Weights of a small CTC audio transcriber: num experts 16.
Rows from block 4 of a small CTC audio transcriber, named by matrix and row number. Rows with one number within an expert belong to one neuron, the router's apart. Each number is 128 + 32 x the weight over its row's rms, rounded and kept within 0 to 255. All counts start at 0. Numbers have three digits each.
Before each expert's rows are labels from the 100 clips, of 14976, where the router gives the expert most weight on average: "responds to" is what is common among them. Only what is clearly more common there than usual is listed. The data: read English sentences (LibriTTS-R).
# router: router (model.blocks.4.mlp.router.weight, 16x192, trained with AdamW), inputs 96-191
# up: expert up (model.blocks.4.mlp.up, 16x96x192), inputs 96-191
# down: expert down (model.blocks.4.mlp.down, 16x192x96, transposed), outputs 96-191

# expert 11
responds to: the word "me"
router.11:076126156111123116141089081191070123101141096131160160114081113182062120122163126136133164148224092072158145138122101074138115136090077138156117074105116151114094154149140102190126157146137112137090168110183091071159071156115178124076086081163127134122125134101143095098119105195143093098
up.0:162122128097159089119072125152145173147111139171177112151202156109122108164143127057141121134112097151134113133159149125092189145130101138096147136175058180158148155077126097105153162102136078184136123217116157078145120154200110158166089200121153133140155149118101143139099124088121092140
down.0:016095115170124151117109120146146154076178125233154127145044116140124157086092153100136157175135133131124107128154135077142124147124121133194138103127148123154135176171157097133166128130135119145112148132159112137093096150116131103159113113144104130128091116107122073081078124163195125171
up.1:179188165103160166098131130152129140143085146098167102123162162113096133072093113155115110053102123150121094134110138136128090167124124103092072075145139172095066166123118190143132143094148157176165122153090151141153165150137105144155157167157127085158114143145108172120174051177148094156
down.1:151205061149172132129100167105135133063152095101121146141149117087147151148093189149140191136074118118102111125093116127095100091160173105109136108159147169142111110165122164169136163041120160130196150143116160162047114114099128122084181210108106057135147173089131056106154099122104129123
up.2:131124098119068150126127134086107045117106181109131108111108125126154096088108131135154135175142121108091156153148113134144161136142102123150171087122247122140146079162102181137122126195123166154097038083141111174143135104114140090190124152088131102121168133119161095129146115117139136153
down.2:175112127155067130104104054184125092168118125173106149179129111138121142083110163143151163166195140131095127142075146132093091054115145077090105090129113128140132118122124105098156129099166139114073147116158077161078102184146160127089121113136154097160119101127153078132134115139135105152
up.3:096092131126135136154156088111102139138159103182117147140137177107176064169108179154099166142120102117094070135183140087142156090148157091108133120143117086123126129109184113114185154151148173084107070145177196074094114126101125088154134115088079156086175194114111131146176096133148141154
down.3:174158124194111177097136155138163168136065116145146137126145217121155092101077145088140146137118136127075150193115154075147120134171112111162113134134162137180139176185099138117167119057154133185154079152100157147098157156155094163123089096139115056126131217132118089109100111159202089102
up.4:139147130145155146140102096084092096215159123138115118110165108115099118172106143174122123173121094121086061092218089093142157092149105104113080110110132104164188127092158157120096132115195105138095061117102153168156134114119126152160116140149123157165097177149103110089181127158130157103
down.4:188205131118134140129058089098097136108069121082068123123112128165164104131222122154182103125164122128147133148194100097193214161170104139139152126120156094191112132052098203132152133145149150104105111164128166176176121071119095141208120135096171137079098143167142143129092105114157170129
up.5:065127164150099154147140103124128113129125158075166123115134146219084116131085098162152125128169155169110113072124130166154133141122120112112153160137160133139105188124143149151118140084120186148111151128090147133115143092162135119138129238094121106105046158142125146171109151167090167155
down.5:163135074154223143135100186070126107200100095123116155116157112122129161131152135125117078094128106105109085137197154138160133112128171132106087146145109136141140098093165110176089152084164130138111078136111153138163147122134084118160143175111120098141124114103111126081133158113153227134
up.6:131102146151107156090166132116173150156165115086102154116138145086108115148123158082097052101104089138033181140136110139202097091120165098096119112142104150136110127085110125161098138176156168122102187112075100152119128088148124134074171120184092081105144111190121163104075176116099148138
down.6:151086166123116205093200139165163141126130155169115102143151118095220086124170086127126108101125109174154122119137064103146101071077106176107137142070162157083124101130118139096115182142135118167186111133090103179180150187130183176087136101138125167173109084191123135086132107096124149125
up.7:106146126194113125174140141130107086167108088158096103125147184115131122117132124122126130126179120167104165099149112142136086052134164140125184103144107147121093094106103098178116103159093150152100132052215079077104140130114140129147184079081123129107083064138195079100135162133116100143
down.7:129102097114157105062112129106148104204144125120149133110110178166150122122097148131175088146132156102139067121144175147144090139124187143084091096129129123121125093194122091111148114168193119108125077186087142140094132108129145070183129131082140103092124167091142098108113113116133115172
up.8:136116105107096116112150135118150145053144140197094146112123161099127157146105153143116145099150183085104106189090093132053133169177131102066098150146106134081150175134119150086092150111107135119165117129108179121120112177090121094052133105115091163134079137136150169120154124120183108104
down.8:147123121155145120081096152125104156144191094180088145064145159198120128169171123057170167117097131106112111149104117062157178159091126179139085115100136119154073183153151132118146090141181112105164178086113133108139135122100131119152120143089106255105107091181118137149088158092104123088
up.9:081156152123077102168069184084105160107185089183135121126112050138150151126152121115153096183070136149179146128086129093148151128140101078134169155103090101116142115127185130116172170160078151140194128127157110139098183110112153148193110145105101117128165185106108090155080135137073174134
down.9:179134140125171106123139098103087147127172128121134136181108109129132110143127104117165106104067146142096153172092086135140108122110146102116191152079140120118101120094089119148207196089121140114158170163165146100151162128103142175071164141186099064170086079062074120100107142112144192117
up.10:195149115041146147060126155108152144153159172128137127169101096130163099153091089177139120087110071124133165127105115147138144092167118094185124209136110145141166161160138141099135196131118110091133112125133155087156107109117113108114122082062168136092160129083160148117121156135175186109
down.10:066144133067184089132153127196111095163154083151078175121149092132195139085195128141128172114135110105117141131082136171119132089140134124176114113173147107113104110110172118161137121126060140130108172158144140071118091107132139034163132152132121164122141075076119131127185168190161111180
up.11:128077087135136100173113146117118172146161142105140075186099093123111145157128165155152144162170114071126170116136138151093155124106108145196078070156098131181140068086120126137079104141151158109125119196140116072134105135093162108112094202117124119116114086132118169165104053136089137088
down.11:106136085188147127148172085183115098094164098129132114124116106107145158143116104111154122154113177181140105138155124140140152190160186132119206162168140141127153062160140085171115129144135138122109094111096106135111154166104138091149169152046152183129124124144141187155137155106115094163
up.12:096087094167177172127130111135122121187102127204131105110177163091153130144104169093139171101124126131112118131140114138115110116160139101110132061178087118176127145120164135128193093130185097196155073086114176127181094145121114107132160099066086133050105144089132133120142082118157120143
down.12:107088070159176161135168132087163132143094149147087076182152158133170096167165180158170158120152160127136112184143081092069144154104136126186148142141180119073097097136142085179215140184160148149112165059092135194130097126126141089094127088123073145062116145113058130091102132119127139098
up.13:181111160142129132092097125123186185168048151132154139104150123108090138126127097129104098115139102152126129139110083173135067181141205162138108087154106172103087085092120133149126101147149098113155062117102146194121132136141093146095200122187088127174159119060081138154132133096175130093
down.13:234114112143099132077084085157137149132124128113123107133130190058033125186151159131141145070150078190150143160088118182110142124061140178083090130115133133133088107067122190113143123140126196110153173116128148101145173158092142153055074150134122155108131122163130159146095131163119117127
up.14:117096096170166087100142112139122094135131096116115118102133216103089139166180145161108115138130128136165160143127111183106122163186176141094120081105204131087148072090096097126108095162106175089099103129175123178136152114092141106156184101067108085113070085079078140142119138137134151094
down.14:112132077154180058126128095142163140107106136105103117200153106143088075133121173170106157110169169087135072120181152051140135121123153124134116125070092137162093159163168147135158138129179153123114193120143101062084127081124169114119140153067182124199103112171164129086115101096126110119
up.15:110170095068186150112133156159126142144156122113136075136186115065162156166122118171133076107101095158152134201160119139164101157110095109131093088138117072134180142068090126133173110153104173121095128152093112159111091135096159187096110218095127132209121169160153136097128111091144093090
down.15:131071118141126144155069082097153134114192127072108136167141133144083093177104130135145121122096106155151139187079168102097136144112086111115085120146102118110178148078068151099078151158139072190125150160135072174136134138103082154050174179131147121117155143125128135180075120117121137120

# expert 10
responds to: the word "was"; the word "with"
router.10:168080158094163104111096135099159098201059151123143145088127117103119117135089145149178066141119075165092180098096108136124154063132193151150087113136153076203123087075167078163141076126114111145132083134123146106185128143108092152152116161128121076117115140118127142096127137150084169114
up.0:183122133143146143159128120116134131164109164122183099132073168122121106098124150134153106064145129138101142132094134136110114138102206138123130145116125096143074122090241191090133117168112099080138074126140135060171107169157110113155095109175082082084125161079128133115123114157109096109
down.0:160091166141123104090146088128145128137144137131074148128119132209122121088129134126123160185157126108146183185092126140115154111095109129151097113148054100100045135090099062181071153064127090131117113091104170148082120130132161090123075129181104132107122121129137142086161114108006115130
up.1:114159075152151145178097146079072146139098098139117125134119137127148084170182118138096095145141114119123153188128082158102139132109046123091151129107164112110142149119048136156135135149068116208127151090132051132098104103131235167142107118081136208081123113163146084098146173118104145101
down.1:142106138108140115107138109107051109158131173108182120137151131115136172142164099080121128186151157136111131119136108133205106177111096075135096094112140123075124134090141214115077181106070203087114144085096114178147156085114140086188120095103118084148196188145119150096092138146139077150
up.2:155070094177140116152093092146111157164083164169138137095055100092124125116121173101170125119088153134119166126117089081164088136134159104182102173096137144126111100158145123122124096131094097140168136146090177113170106178152094172140151062124080107102092163099095142098108109154124064148
down.2:116053106144115197128177073118159073146123124091104061134069132121126104103166156114124104119120185136135126156143069160144116137089192137112092149084168197203105150107125165140070176073153060132129124112116144166157187226109138130146157125129104137134109128118149117150107103081088145148
up.3:128088155155144135130167185100157168074111117097114130074139136119126113085135158171199111123146084154141127050093133106159107104178128127109103117104164106124100105178160116172149107139075098149153176097144053109162077116119165121113125099142156116130123174100076113147171160129134173175
down.3:138123103063115120098116142146116144095099134151139107147137170139140111182153131132066136087064166130205110155137144144143143161113113094173167129112182146122075099145114101131106112130052133124101102164135151108141129176130177136129157199126145088145120206117136175089116149122081155114
up.4:144133109151152146170196136083139090134089113110095117124168140062165104100088103157170143131134152134119121106142167182050108111178120135089157097156149119137103146147106136131165073127127120120112114095127128129171097103161155100116091109109143104103146096093114111168082128117148185198
down.4:123069075159119165154154168128056143085117125103127160122061076195112150110147145111192103112136133178109096085099144124085122140127108139083172117146074148128069129151115126111113146131120156129168123190132066146180138089158136178113170112145109103151147108137126081200107116151179123166
up.5:160127137156123056132139128144122098190136124130130089160125180070122199115042098117171116150119125144181115120096077132078124120176161126039074141050178159124199123100117115058132094144128156111115097130076150141130136122081103074156088134171116110170114154174083112159119068171091164105
down.5:147130165110152087134147076196052125125230135074073118129167152156129152144174116156108147124081137108096169151104052180105180096131140186142090134112096163071110136123108092138130109116092144129112180097152162145143091112153119105132196134096124153139139111108159100159123160124095089136
up.6:143126141153086149091074133097161169115156113120150117223129126145105092163133126153147141172164159143141177116079181123141137099116103104131147135158182112088110122161100162138140183162057120102124101161064123113092118092187163169104137129181168117115106097068097135170100167086140079113
down.6:134111112147190103116121098110123175183065105135112151074102066123074141082132195166120146173147087110103073057119072115142057134095136105097080127064139120111141152213173145129161104118160146161102160095108138151165115109121156140158128164193156156076098145159177131129162109106088112186
up.7:105124183128119152130133071173187118135123118115154146132110139152083120125109127144154154148181136093157131105146142120106072104106039157134120080152130138157117152155108136152168166155159073175069170144090156128111075105112168159053083121203204105116141192100073096114102088134165087080
down.7:082164164098098122113118096125133172058139098077091114122122095145154091097180168140129163104156133144091156110132162103169097131082148152136128226151126136165154202136089098117127119084159119162109151112097082149115123114124179162077138106191165129145131138112098150132148135149165084158
up.8:102131128159113142142115147147111098132162076126080201145096108097130118110155156076080118060122135123137147136146105139103182144179095127139194140156094123151081107167114163159132113109166099182157097139168130144128138134076103117151115106174088099067042089127165107162150114096127138129
down.8:131131078132134148087164106161124110093095145132097130166090092136111225112150065153151117155177121109134042140125175111140135124134192173102161136131098170062107162143122197108132179045172175135162129181172148154099205149084196150106095121124157134096095104155169137122203121096122146122
up.9:116128106176058128100172130158110100090121093126137135113187134112058130232108124150112088086100085074109204145087154084148126104115141103111075134101074207161099143092084128111138157130155119140100185144122175155071126117122134178133109156157174159169163095162116185114125128176111087121
down.9:054172123130129146126132125082163121130078138134135128119123178141087133120071135145106102131138108111129103135128130058131134140178159165109138118071065206041104116079146174074122103172126107177139101187112127176198138119101146140159104143126095191132152095165152103108143133128116120083
up.10:166142182102153139147144118155202144093111101135113102123131118114135145119153194093081069105166133094127080161134092121092143112125132154165156109120139110199111106166176063164170138162125071163114129194067152153180100129077160168101089183153110098172109135145074142125085142075087118139
down.10:171161133120150114129131087203101129087155145176171093090145099104102099101130152113137104124029081141085166134047157140124197106090100164148117139149115182136113131104197146073128135126087138074139133148098167141184182132142113150116115061134161127129138192087152135148085128103094148090
up.11:077146161094112076139078193181094156156134098202158108129168149169110186111089138113134110163140131155070112080107121198115095140117127135087130170171113091181172151137139111125093140106165081124187194180081191075109115157086088115085098154141176128118102140178079169154120156170105115153
down.11:137126116170107147089137151193046122189093092126080133128107130142166156088150118100098129077164126115118120114128135110143087128141144159099175108116180119212140119150102126161087127140090173114158183163150133163103164109097108163128106073135109155123062100136161115168167135057164132174
up.12:121104161075165099107141113103104090123136109114146142082129107167126108108188107159136108144087155139109083095175147124118092089059136185129103116116131124114111099147075178111106093207164117150087102130146130123147165076168112068164138148172160073177147160124112138118154164115108140072
down.12:118182101130128121149198101085111146170125191161165076153155156112141176101116135089109138121120100161111120150104161129112074163133184073136088085098152118092180143120148119097165100164142133169111117157084166061169091141110167105093121183125129107120134197158183117097132138145157101122
up.13:140133101126198095113055140225155151149094093068142109145079103067106123140092208122178097123134099084102152167159118115102127133141127157171081111131105102135068114090108141117136148154076097178097100139096186147152145202154114186094096149112138088052137118100165158112140100098157108100
down.13:131077127116121123155125123181117082087099149151120069121112146107096126158041118139148133135115171189093093144156190118151154100091053086096169209126092149165151108169122138158100169101087125153157067153114182161150159213102133113121156162097213119115123157070140131116122108133119168181
up.14:164179177126083150142090128149108112150143114142146105096187103148073156198140152113109124161151124126135146111130175085074091116097143148152130125153075151101128157096170167183087141125130137156139118206099200179097130168126114136105096119124153100130181177057100115122084109111152040147
down.14:097125155130116137123088083082147149147177120129119117107103123078128140155070093084179122159155100153158157139129153136060102124120136121156157186128034164089097097117127126106104095139110121132154090168096138114185096174095137121141106087108140168107136129163077182170153171189181083176
up.15:079114178146181174119102160159143085170111161183149152133113160104136121149120141120191097124142132103164107154151078130173059086095088060129096094162111115093108121105133136154154156188183080140092124124146180103134108101105135145121134093114131112094155064129125120134119155130156133142
down.15:101139116174183148077163141140122137163078102170092133153189151083177109169162144104115108145140168098127156136193097120086139050100128138132127083157117123112116145120101182139132149127195130184168126170122153096145126115135141141101104088150065099142111184184101161126098140087127116127

# expert 15
responds to: voice: male
router.15:140138144073132138145157093156171136114121123130132099192138118130163155163176088158115126113113179142109087083146182097091121142097111154122166209094065097163158101132152140114184154069148109128130124131158128150141128109103147155143167113154132097138120111192145092141111117119179126171
up.0:096132144089136102126130141102117156157170130188071133142145171114139141150116148126149118121111248079138131123163131138109149129144152090187146095184104098175165092121133130138174143158172142152112185102104156147101136078050126118164120095113046096097095137199154123120105066095143133106
down.0:151124095105154115098106096069120136135103155143109187115151228175142059119119147087088135120100189136152138097162138128116177184125176097140135139120073097148204097158058114115143107189141117178123127107114095107082084094099142135159140187094100123111075160202117142120090125108120120129
up.1:141173100149119123135074148066174158124185141061103084145108124098122096151106111153125037180105113132163102129109137121159180075138096081106112148146205112105175138154131188072144178081130087108076104136110157092131153098113180141117171111114130152161137106078114057116106157115218181127
down.1:159214143135160131097096151141111163138114078117122061128089066168068132121098187174112114170191154119121086063094103108153153181122173135161159111094111156129168115053133140095174134100143182198146134116160111138146111104086145120166130115074140124097059146148111075132122133079097144051
up.2:098114112090108038133095135160127136154187163162107147077117147177132115130042091159187119128120214102122150130132137133107162172138107136162099115140148111169103120083105093137143149127123065155092176096094111101112182117075137158104088164119126086091123133166118132097135152112122119168
down.2:118093093095133136125154094168149133121149096181152119158140183121140156102164081123147068170170172132167156125167077117165130120161191142175058144106086158130106115095121083091131089171144134114079093160077077177158133129186142103099093135059164110121156084129116120156097165110155128094
up.3:125147198128129099131146152148144126130116125138113120116090088109123190125124139138134077124185135171074111133145072084110094129121104164157140155095153125099125157187114148120168151082078126185100139133142132201165082111097160157156131142181146137054118158097145114069148128116075179082
down.3:120125097146101172125097097137144109076145144148179126104089116130098113128153183166111189123153116121099109150095109132067141123164112144116134131171174117134011151139144081197141156093144139156094188188157128131124155170121132158110124094130172169150152165095159108127126116079081146093
up.4:156109140129204134134086157128111225140148104085098125142088138115102143090134182143136149086102143136126097146143153137146121186106030151110138113074150103170125179106041099106152141100123133173108158080125120109132115160114170178079068159159161138135126113117088146108108129176129108122
down.4:147116102174124171101171090144120089066180124148176149107121108164194171118113120132131142141070121186157155133088124095122159096166115106122153110098165130146210190157121132109068115166112128141148149107124116147114165166110122115108120168144151164128161173112154136151119119133087131189
up.5:069178121161188085145114096180179103105141132123161071094131157089104136162136151105123126136134132115124125114096136136115100165094046137137118129143144151126108155114071216131171174062105137161079104165104179136172076151112126179142089155132120172169255170051106122126090115084144107138
down.5:178165160095128121160190082137091136129116142096195159092081132076152108119180098087148112126095123156105157164160057043049118142086169160116163146114142125149131137111143135105129124158093185124121125119136138093132125157180171169147104066137128174109182137106104138076109127101095076143
up.6:171123150136111122116082165107152125191173132134095147121081098101140064116096150087118184144090138150111166106089103140136161144117057069164193147146140112169155134156164144143197149082135110179109103173123094156105067137152115146151104117144088112082179179078078121075117088180141102137
down.6:162134143170188182094145131077116183121173153118115141126175093131081109142155117137176130158109156107117101198151130151075101146185107164097119110104129125164094208172155117169128189125123117130103167149127073136144111088101146209100125128150102124164112148096048149090148166136181186115
up.7:143184104106090171102147118145147154128122101106119134086165132188166193130137089120098117082151101165124161069111149150115125104124145134063120160150099106132108143121116179163131106146210098131117111129177108079143150116103102110121139131065099153052080105123142070155069144146169151153
down.7:116106153095122087097107092124100142108142182193144126106122152073054104136132162091172087152146101089094097153130120117211184152165130102089139141131229126131160122094121132149137122175090053116153130105160154154139138178120076057168129153141140193168167135103136088085178152115137105111
up.8:077057118106159077104095115158150158132161131108077152142135076092124140093203131081138118137122117058165118202104139099072123164180132096155127108128089175173134109093145145091156148130124152156176057154128202180118155095170105132105114109176139102115152140075118114170154086083109135124
down.8:068099122095163069127195182115112146112159117145138125138092135166162095105165076106164148154138079152152058113125130144157117108178091117095190082120178176158151149128093143136157132090118096117145100134176158145148158093086098083089157102119194154071143097150110129202112101125064140136
up.9:108060078161183104108124115169139214157129134155139122079099117119173083143123085128154157152135143185164127111117125164136174119186121181115122078118127123135113123084106125133156121123112183141143140133167184149155119179122143091132110117117101134201074152116140104216100159125155151129
down.9:137085076128117164105123064075114119138150149114122126139145138102186095138152136165166147151102109155143138080178179166127147122099130131144083127093166107100090128080094125105087151121101103154158174150123179105173169126102079158065115132177103079123103108101076135150134146122103126094
up.10:108179128171130098134123077165116088123100102109115155107132136099131105140134135183073109116166108040167154129106138087144143173149194152118159143063162093152147037095103098078086153081150178152034154056169157119142126112132121133104170129158128084118188103167067194142134176141146121100
down.10:145099141145113150109182140145129168089133194120116176128146089158136176053196102102124095137112157128098113063188159105159054128100147134127080157113131113117137132182155206114167122181130169122154137111119126082113139072164139159122129180113121108098139155096115065115115155155102122142
up.11:073150183155119119098117073132112126152156094145082157144069130095120153115129167142186145173093157120141097138184115128105065106111083164123136095131156096142143162140083130097122117127112136166096191114129138129069107122165170183081173114162118149143106123119070131108103160160194105109
down.11:133162118147161130105145186172091090160114141136093115174106123049131120145129095099069124063125085179100216128101139119113165069127101155127130178153093166122128123123166164110105092115113118133121089148106138096134106098166134172105137123155098160144117092154134154119135120102145170136
up.12:126144150152094130153168134058105105118106112126131087101070173156070130124161139111178111105114098114136121112089136047146116138095081187119142090104144106080153158200115123135112090168152211095138170137144103121113129130136116179176198078108128113118165140137061140190116121115131112103
down.12:134144107118112105141156095187169174135049116088159137118079134121120166093178111096138133108138123131102132151119106105146168068091135142140117126134131175128137143149108113108167053137135146178078074136131128128185082220105115122208112110120163133084107113145143139088085080088146088094
up.13:069166064113124097126134141122055157118146156156106144157172151122142091145081173137102128094171122165126133153084177223097116121134139106125159115092124099101109159151130106088127147111094141112171151094103147163143121149192131136064194172122108152105095159099146165169139159115129136101
down.13:093112057132106137129147090146098067175148145123124165110079144141094128114092157064081142118144139132079155165119189093082124146138136137164084160169190170091109073129095148143094112157116108126117083111132118166123177133110123156121154102112122144069140155129169214138095130164121135095
up.14:128122118149141073155180119112070170162121111146157149134143128070152097044150124113167163139129166203135106182133128119116149206138133126105174084098091182160099118141144134085165159137089100145124111111131115118147144149161120101116163136145111052099105144128127092227095121142116108123
down.14:137123127196126098228130102118103133168153053113167117102112136143088196166098142139122092152163100093133097154145136133056101133103134123131094120084170147121139126128070107125156156114160104105066117152180093108209106098148142137123154205157058135113125118132142119140176121182139111129
up.15:181143123144160143137100116156128154128088173129154065151126083065171119173157131124140147138130133084184111109140101123183135130139176100095096075083100140114112153128126149108183128135098132158138166123086200106142143150177112071112181089156139145114145208100076205138100079105134103088
down.15:125124075165125075106125128124148134141131134071119139132185091118094169159150090126156064124165138142089092185128113124110139122189196101102111070152117091222135162093120168103115171114148121084129115153149156164111190133167168092147189079135103082144132113134131204180129130083123101149

# expert 2
responds to: the word "the"; voice: male
router.2:079143149206150113144138156098104178162189125138114104160136151093122169084101153109134102109174127157131163132153082137111113111144097102131147124164118146090090156117137213129148099109147085157116129079099215137125129170142092156102113056115101168041125106117156172129093088197099120075
up.0:119118060125154094187153106146092128118085078146114144123045173121129105141116148176095120099201114126144147099150107085122165110158099072185111104104154103073164134117115111179105098149113160127023134136104124128126113126081166152112190116125139122105156131132161149116122156142206161087
down.0:157091065156113115205117143116128118131088093176129175165163142164101162175096092075129080105136092165097094082194110119114158131162078172081142186184114186082156091084115112113088078170070107121140103095152137097201157128116103128062139116104159220167112108180118175166135156126149124097
up.1:141169093133142120104104096178084156129121166091082133129158139158171124153106130071144169105129134182114127103136156198113133169103177107141158186110090084140114117141104090079148101078175141141133116136153121115096103061119114131162140124113140126133128135142150083139135113114155118078
down.1:096108155134161127141172087107164138072200123166169127146108086109102120196105118139112088123106126109179147142110116155119176148122112138108140151141084123113181142109155087127161077128129072151158103138180145129117136177145066182180156154133160133121129098098091087091184085124116201110
up.2:110114069144192111167129139130125106129100126098134147116117140163059160126135114119113110159188129090149119155186105127136114134161099148132172071132130109081113072060083081156100071163116180149066120126134121193093156133095160176124140157125118167124113167176096084095171096151121170071
down.2:162181118157187169100111098110104095132102110151087120196154170164148110101096100092090107085106138098108115159186122069165110147107119115197145139092090089121155154162138089102137100213141141172155131096114127169149150058134145150142130144103115174168082161221172096117089143103138161128
up.3:127152169122146140082105102161083165077159146133124120103161077115205084088150112167168133133085120183125155157140134137141126191101139122153147120145086097111142142158154197152175109108161042159123112139160123176137103182124112132107152092075090136111120162098164118100117121054154103144
down.3:120102135106101087135091123160150139137179077108123123106132162114067161083156086119144163159110124134123097137165097117113170103119149119187074099138124124170062130079189122218131096122164173085113177125106148153104122138128140122152173164160123183150138098124119178150108147120118091147
up.4:063077140143135099140165152116139181131150103113092104120144102145153182067156180161150123130164133050180091099138138097159096131082154154178112119089131165126166113058141083150091123191101135098114146084083098127094140119128136137103150090169108178143129136103064142139122149138147183078
down.4:129163153129140136123151011125150112099133127168098147160079130126102132129113199145101204099171154113098134118134135106125133104058147171142172165086177060132098137130111115117126185172068099169160120064109094123120152131166117112114137166149165210129068162167128187087141098125159141110
up.5:108091130115127115128093136071162118098118157138085152165110133101146093111167163119068164195129188083171089129181159128157129029141116091123112114151127134135095136166147153129089125097073162129125148091122118139125161134160146115121244091124078126136101076108201110081172125082105130107
down.5:103125081118110102128145158135132147196115098115161142136135147059058123183152129129112095096118113112110112160106159111141146152122103145123094083165112063149138159095047165110130148109124132193164129091106165130185157163073118115083133125172068077150165116080118108088142066158156110128
up.6:132080156104120131170164158174156108122134095102083168070097083132123158152123117100130063022109127099164134140131134103202144139076148084123145101127117127180076155105157118169093065096175073094089123125096126136159110105101132059129116100173109101109146150151128160101120144106088171087
down.6:112058119155095176141145153149143126125088101110117116153177106184199083136158113118103131093084127132135130126129087153114112115138209094105178130055123173105117100176151110117137110114126113140046101161167079124121113105190144070141065144135188142091096191179052118158102143088043179147
up.7:047122141169114216113140100120160141118129086178133120127166140126152150184135129127192166138104177191060111190058126120099106138146168142087162111105137094148101153123123096141168186112118131178106120104134116202119048132154183181166142140119144134123115172131117137098109126122125133115
down.7:052143163191106098189099140134113090170147092089114156081090123114129180108139134103164142185140100144051143111156090158076120089122133129179091101159120193062103103096137143112131107102120120083110145122112125196151071125105144139106168089161099113101074094158214098173111076181087104159
up.8:087106125107155129147126179161121136152130138194152103120068149068122190097162152135139150099136119105116153137156125089073090130151110063101090096238060137150119158159161161185114126180153127114177043193121147107141131184078114113107101132106143097134106091048134139144149115118129128121
down.8:167140145145159125082166107147147105177110129147094147155109120152169070096072154098145130103191140114142088088185143136168114086096190135035175162108128153154147087162167099130091113176096102147165136091094063123136103123130173174102146138086117136084120147110190174151093102092085157162
up.9:195173111143072086103067115099132087153110195115120108173133157121124139115122106078136150116090158174069166124152151122072098092180145169166159142144156133102153095157105178146157100070187118131173106108157145138133137105101083182199092097139114110106098137073132078154088079096123119130
down.9:123173112074146121084184134102140114092145081093116140130190110187205128151129085134131143115099140120158059149110094083144090138121166122132130108085166149123164089152164108119169222161141132112087171109163119148076118085124122087149154094090099168147084165164093136136106108068141133102
up.10:135168081117147070171072129119106162159104134157089189124184149171169133072120166100065146085077181083144102064112146130109104133138110161127138105121120180143173105153153096103133126102132136156150142060151134102111110115103093105075097136130148163083122174110073129169089071081127105098
down.10:149140130193111173148147123136087090171111132113123112133167134107151159073099118184153116110114139179088127127152122080143087165142150143087115171178167145132163135112044135073078081146134141151142175128120121118159223139115118159140129119083107154120110122102103089222077169098188163191
up.11:157101127125174112107118136131167115212088116156172109120123168138124115139113141102175076147080067143101114060116116123151132141140096109153134104087131103136181124121183123094145108108155069159208137158159130137083081208162115156175105170119106130129101123116116161106139075155131111128
down.11:100145125083186113124144094103150101163085181156155106135145080105120145155173145159093135197082116141161130187146135062127125207158065157124046067084122117116143175158083101123120191144116144146094168146129159125062122141101137086082076150141127092126082166167141129089116143170121175165
up.12:152134143155121101118108102118101161111099094150109103076165176129102111128232151111101119135158125155071150122106108200148121179082105139120067131203153160082110171134057138112093112124122107136086141098183128144123168169149156165179159094168142138069139117137142147159132196127101132080
down.12:101110101175169124158129085116089122108137106144164138115039146159182128171177166119097168154113092131176122056118068112167166118179099122114134128072118124133111188113123120146129097090067150142122137056146137084147095105124141110084123166083117120168125131119126141121047135169092121118
up.13:143175114168142135161075109102157154133081154177112123128128085123086068166097083138181110103090120076105080126135147120170138136135148102147071105132105153118126131138144138093170133154161118146141198146135183148148110125165108120149053189183146157105144163161125129139121082218124127116
down.13:153148116192164088143182066103074162194118127112156110151140112092098157147131124180153126114111119164129138133081068132131136109131115167156121135068116167128152085120092131133160095138138126106052183134168094168099103174116143184126165146156120160103175082104135152053119155135132113070
up.14:094118129135096127120123032132115124133180038181126137078143148116143137168114190141127140130079131158104099137120164135082167093098136135067145138118108166163078135136171136150149140119145192156131131153075167132151075132156177128159119137159120134149092044137145105125105118148099087117
down.14:098156095171111132160121094126108106111197116109097160119106158145118147040124140079107141127104148169091075104138137067172122157166127097133140123075109200172091141211140117131086112134131146141155104128144072124167066145119122141151121150086134127121133168181159120180125164141108172135
up.15:115146154078150094109130066179120113110129088100144129109102123139106105225052126126152105085154161112154104081125155186140088086127139151115062085157159110148170139109101182163134190145163079102073103126083179086099115076134136119095158169165144115111122171105170167096132122157157154158
down.15:117144149166171109189087166174092121123083045168128168065126139149079156070105150099174104081081130139095129103111147149115119184141102163106075112106108204074153128123112103067139103130151067152099174122138124104120113129148123170156087141145178101116096166093127131149154132161121135083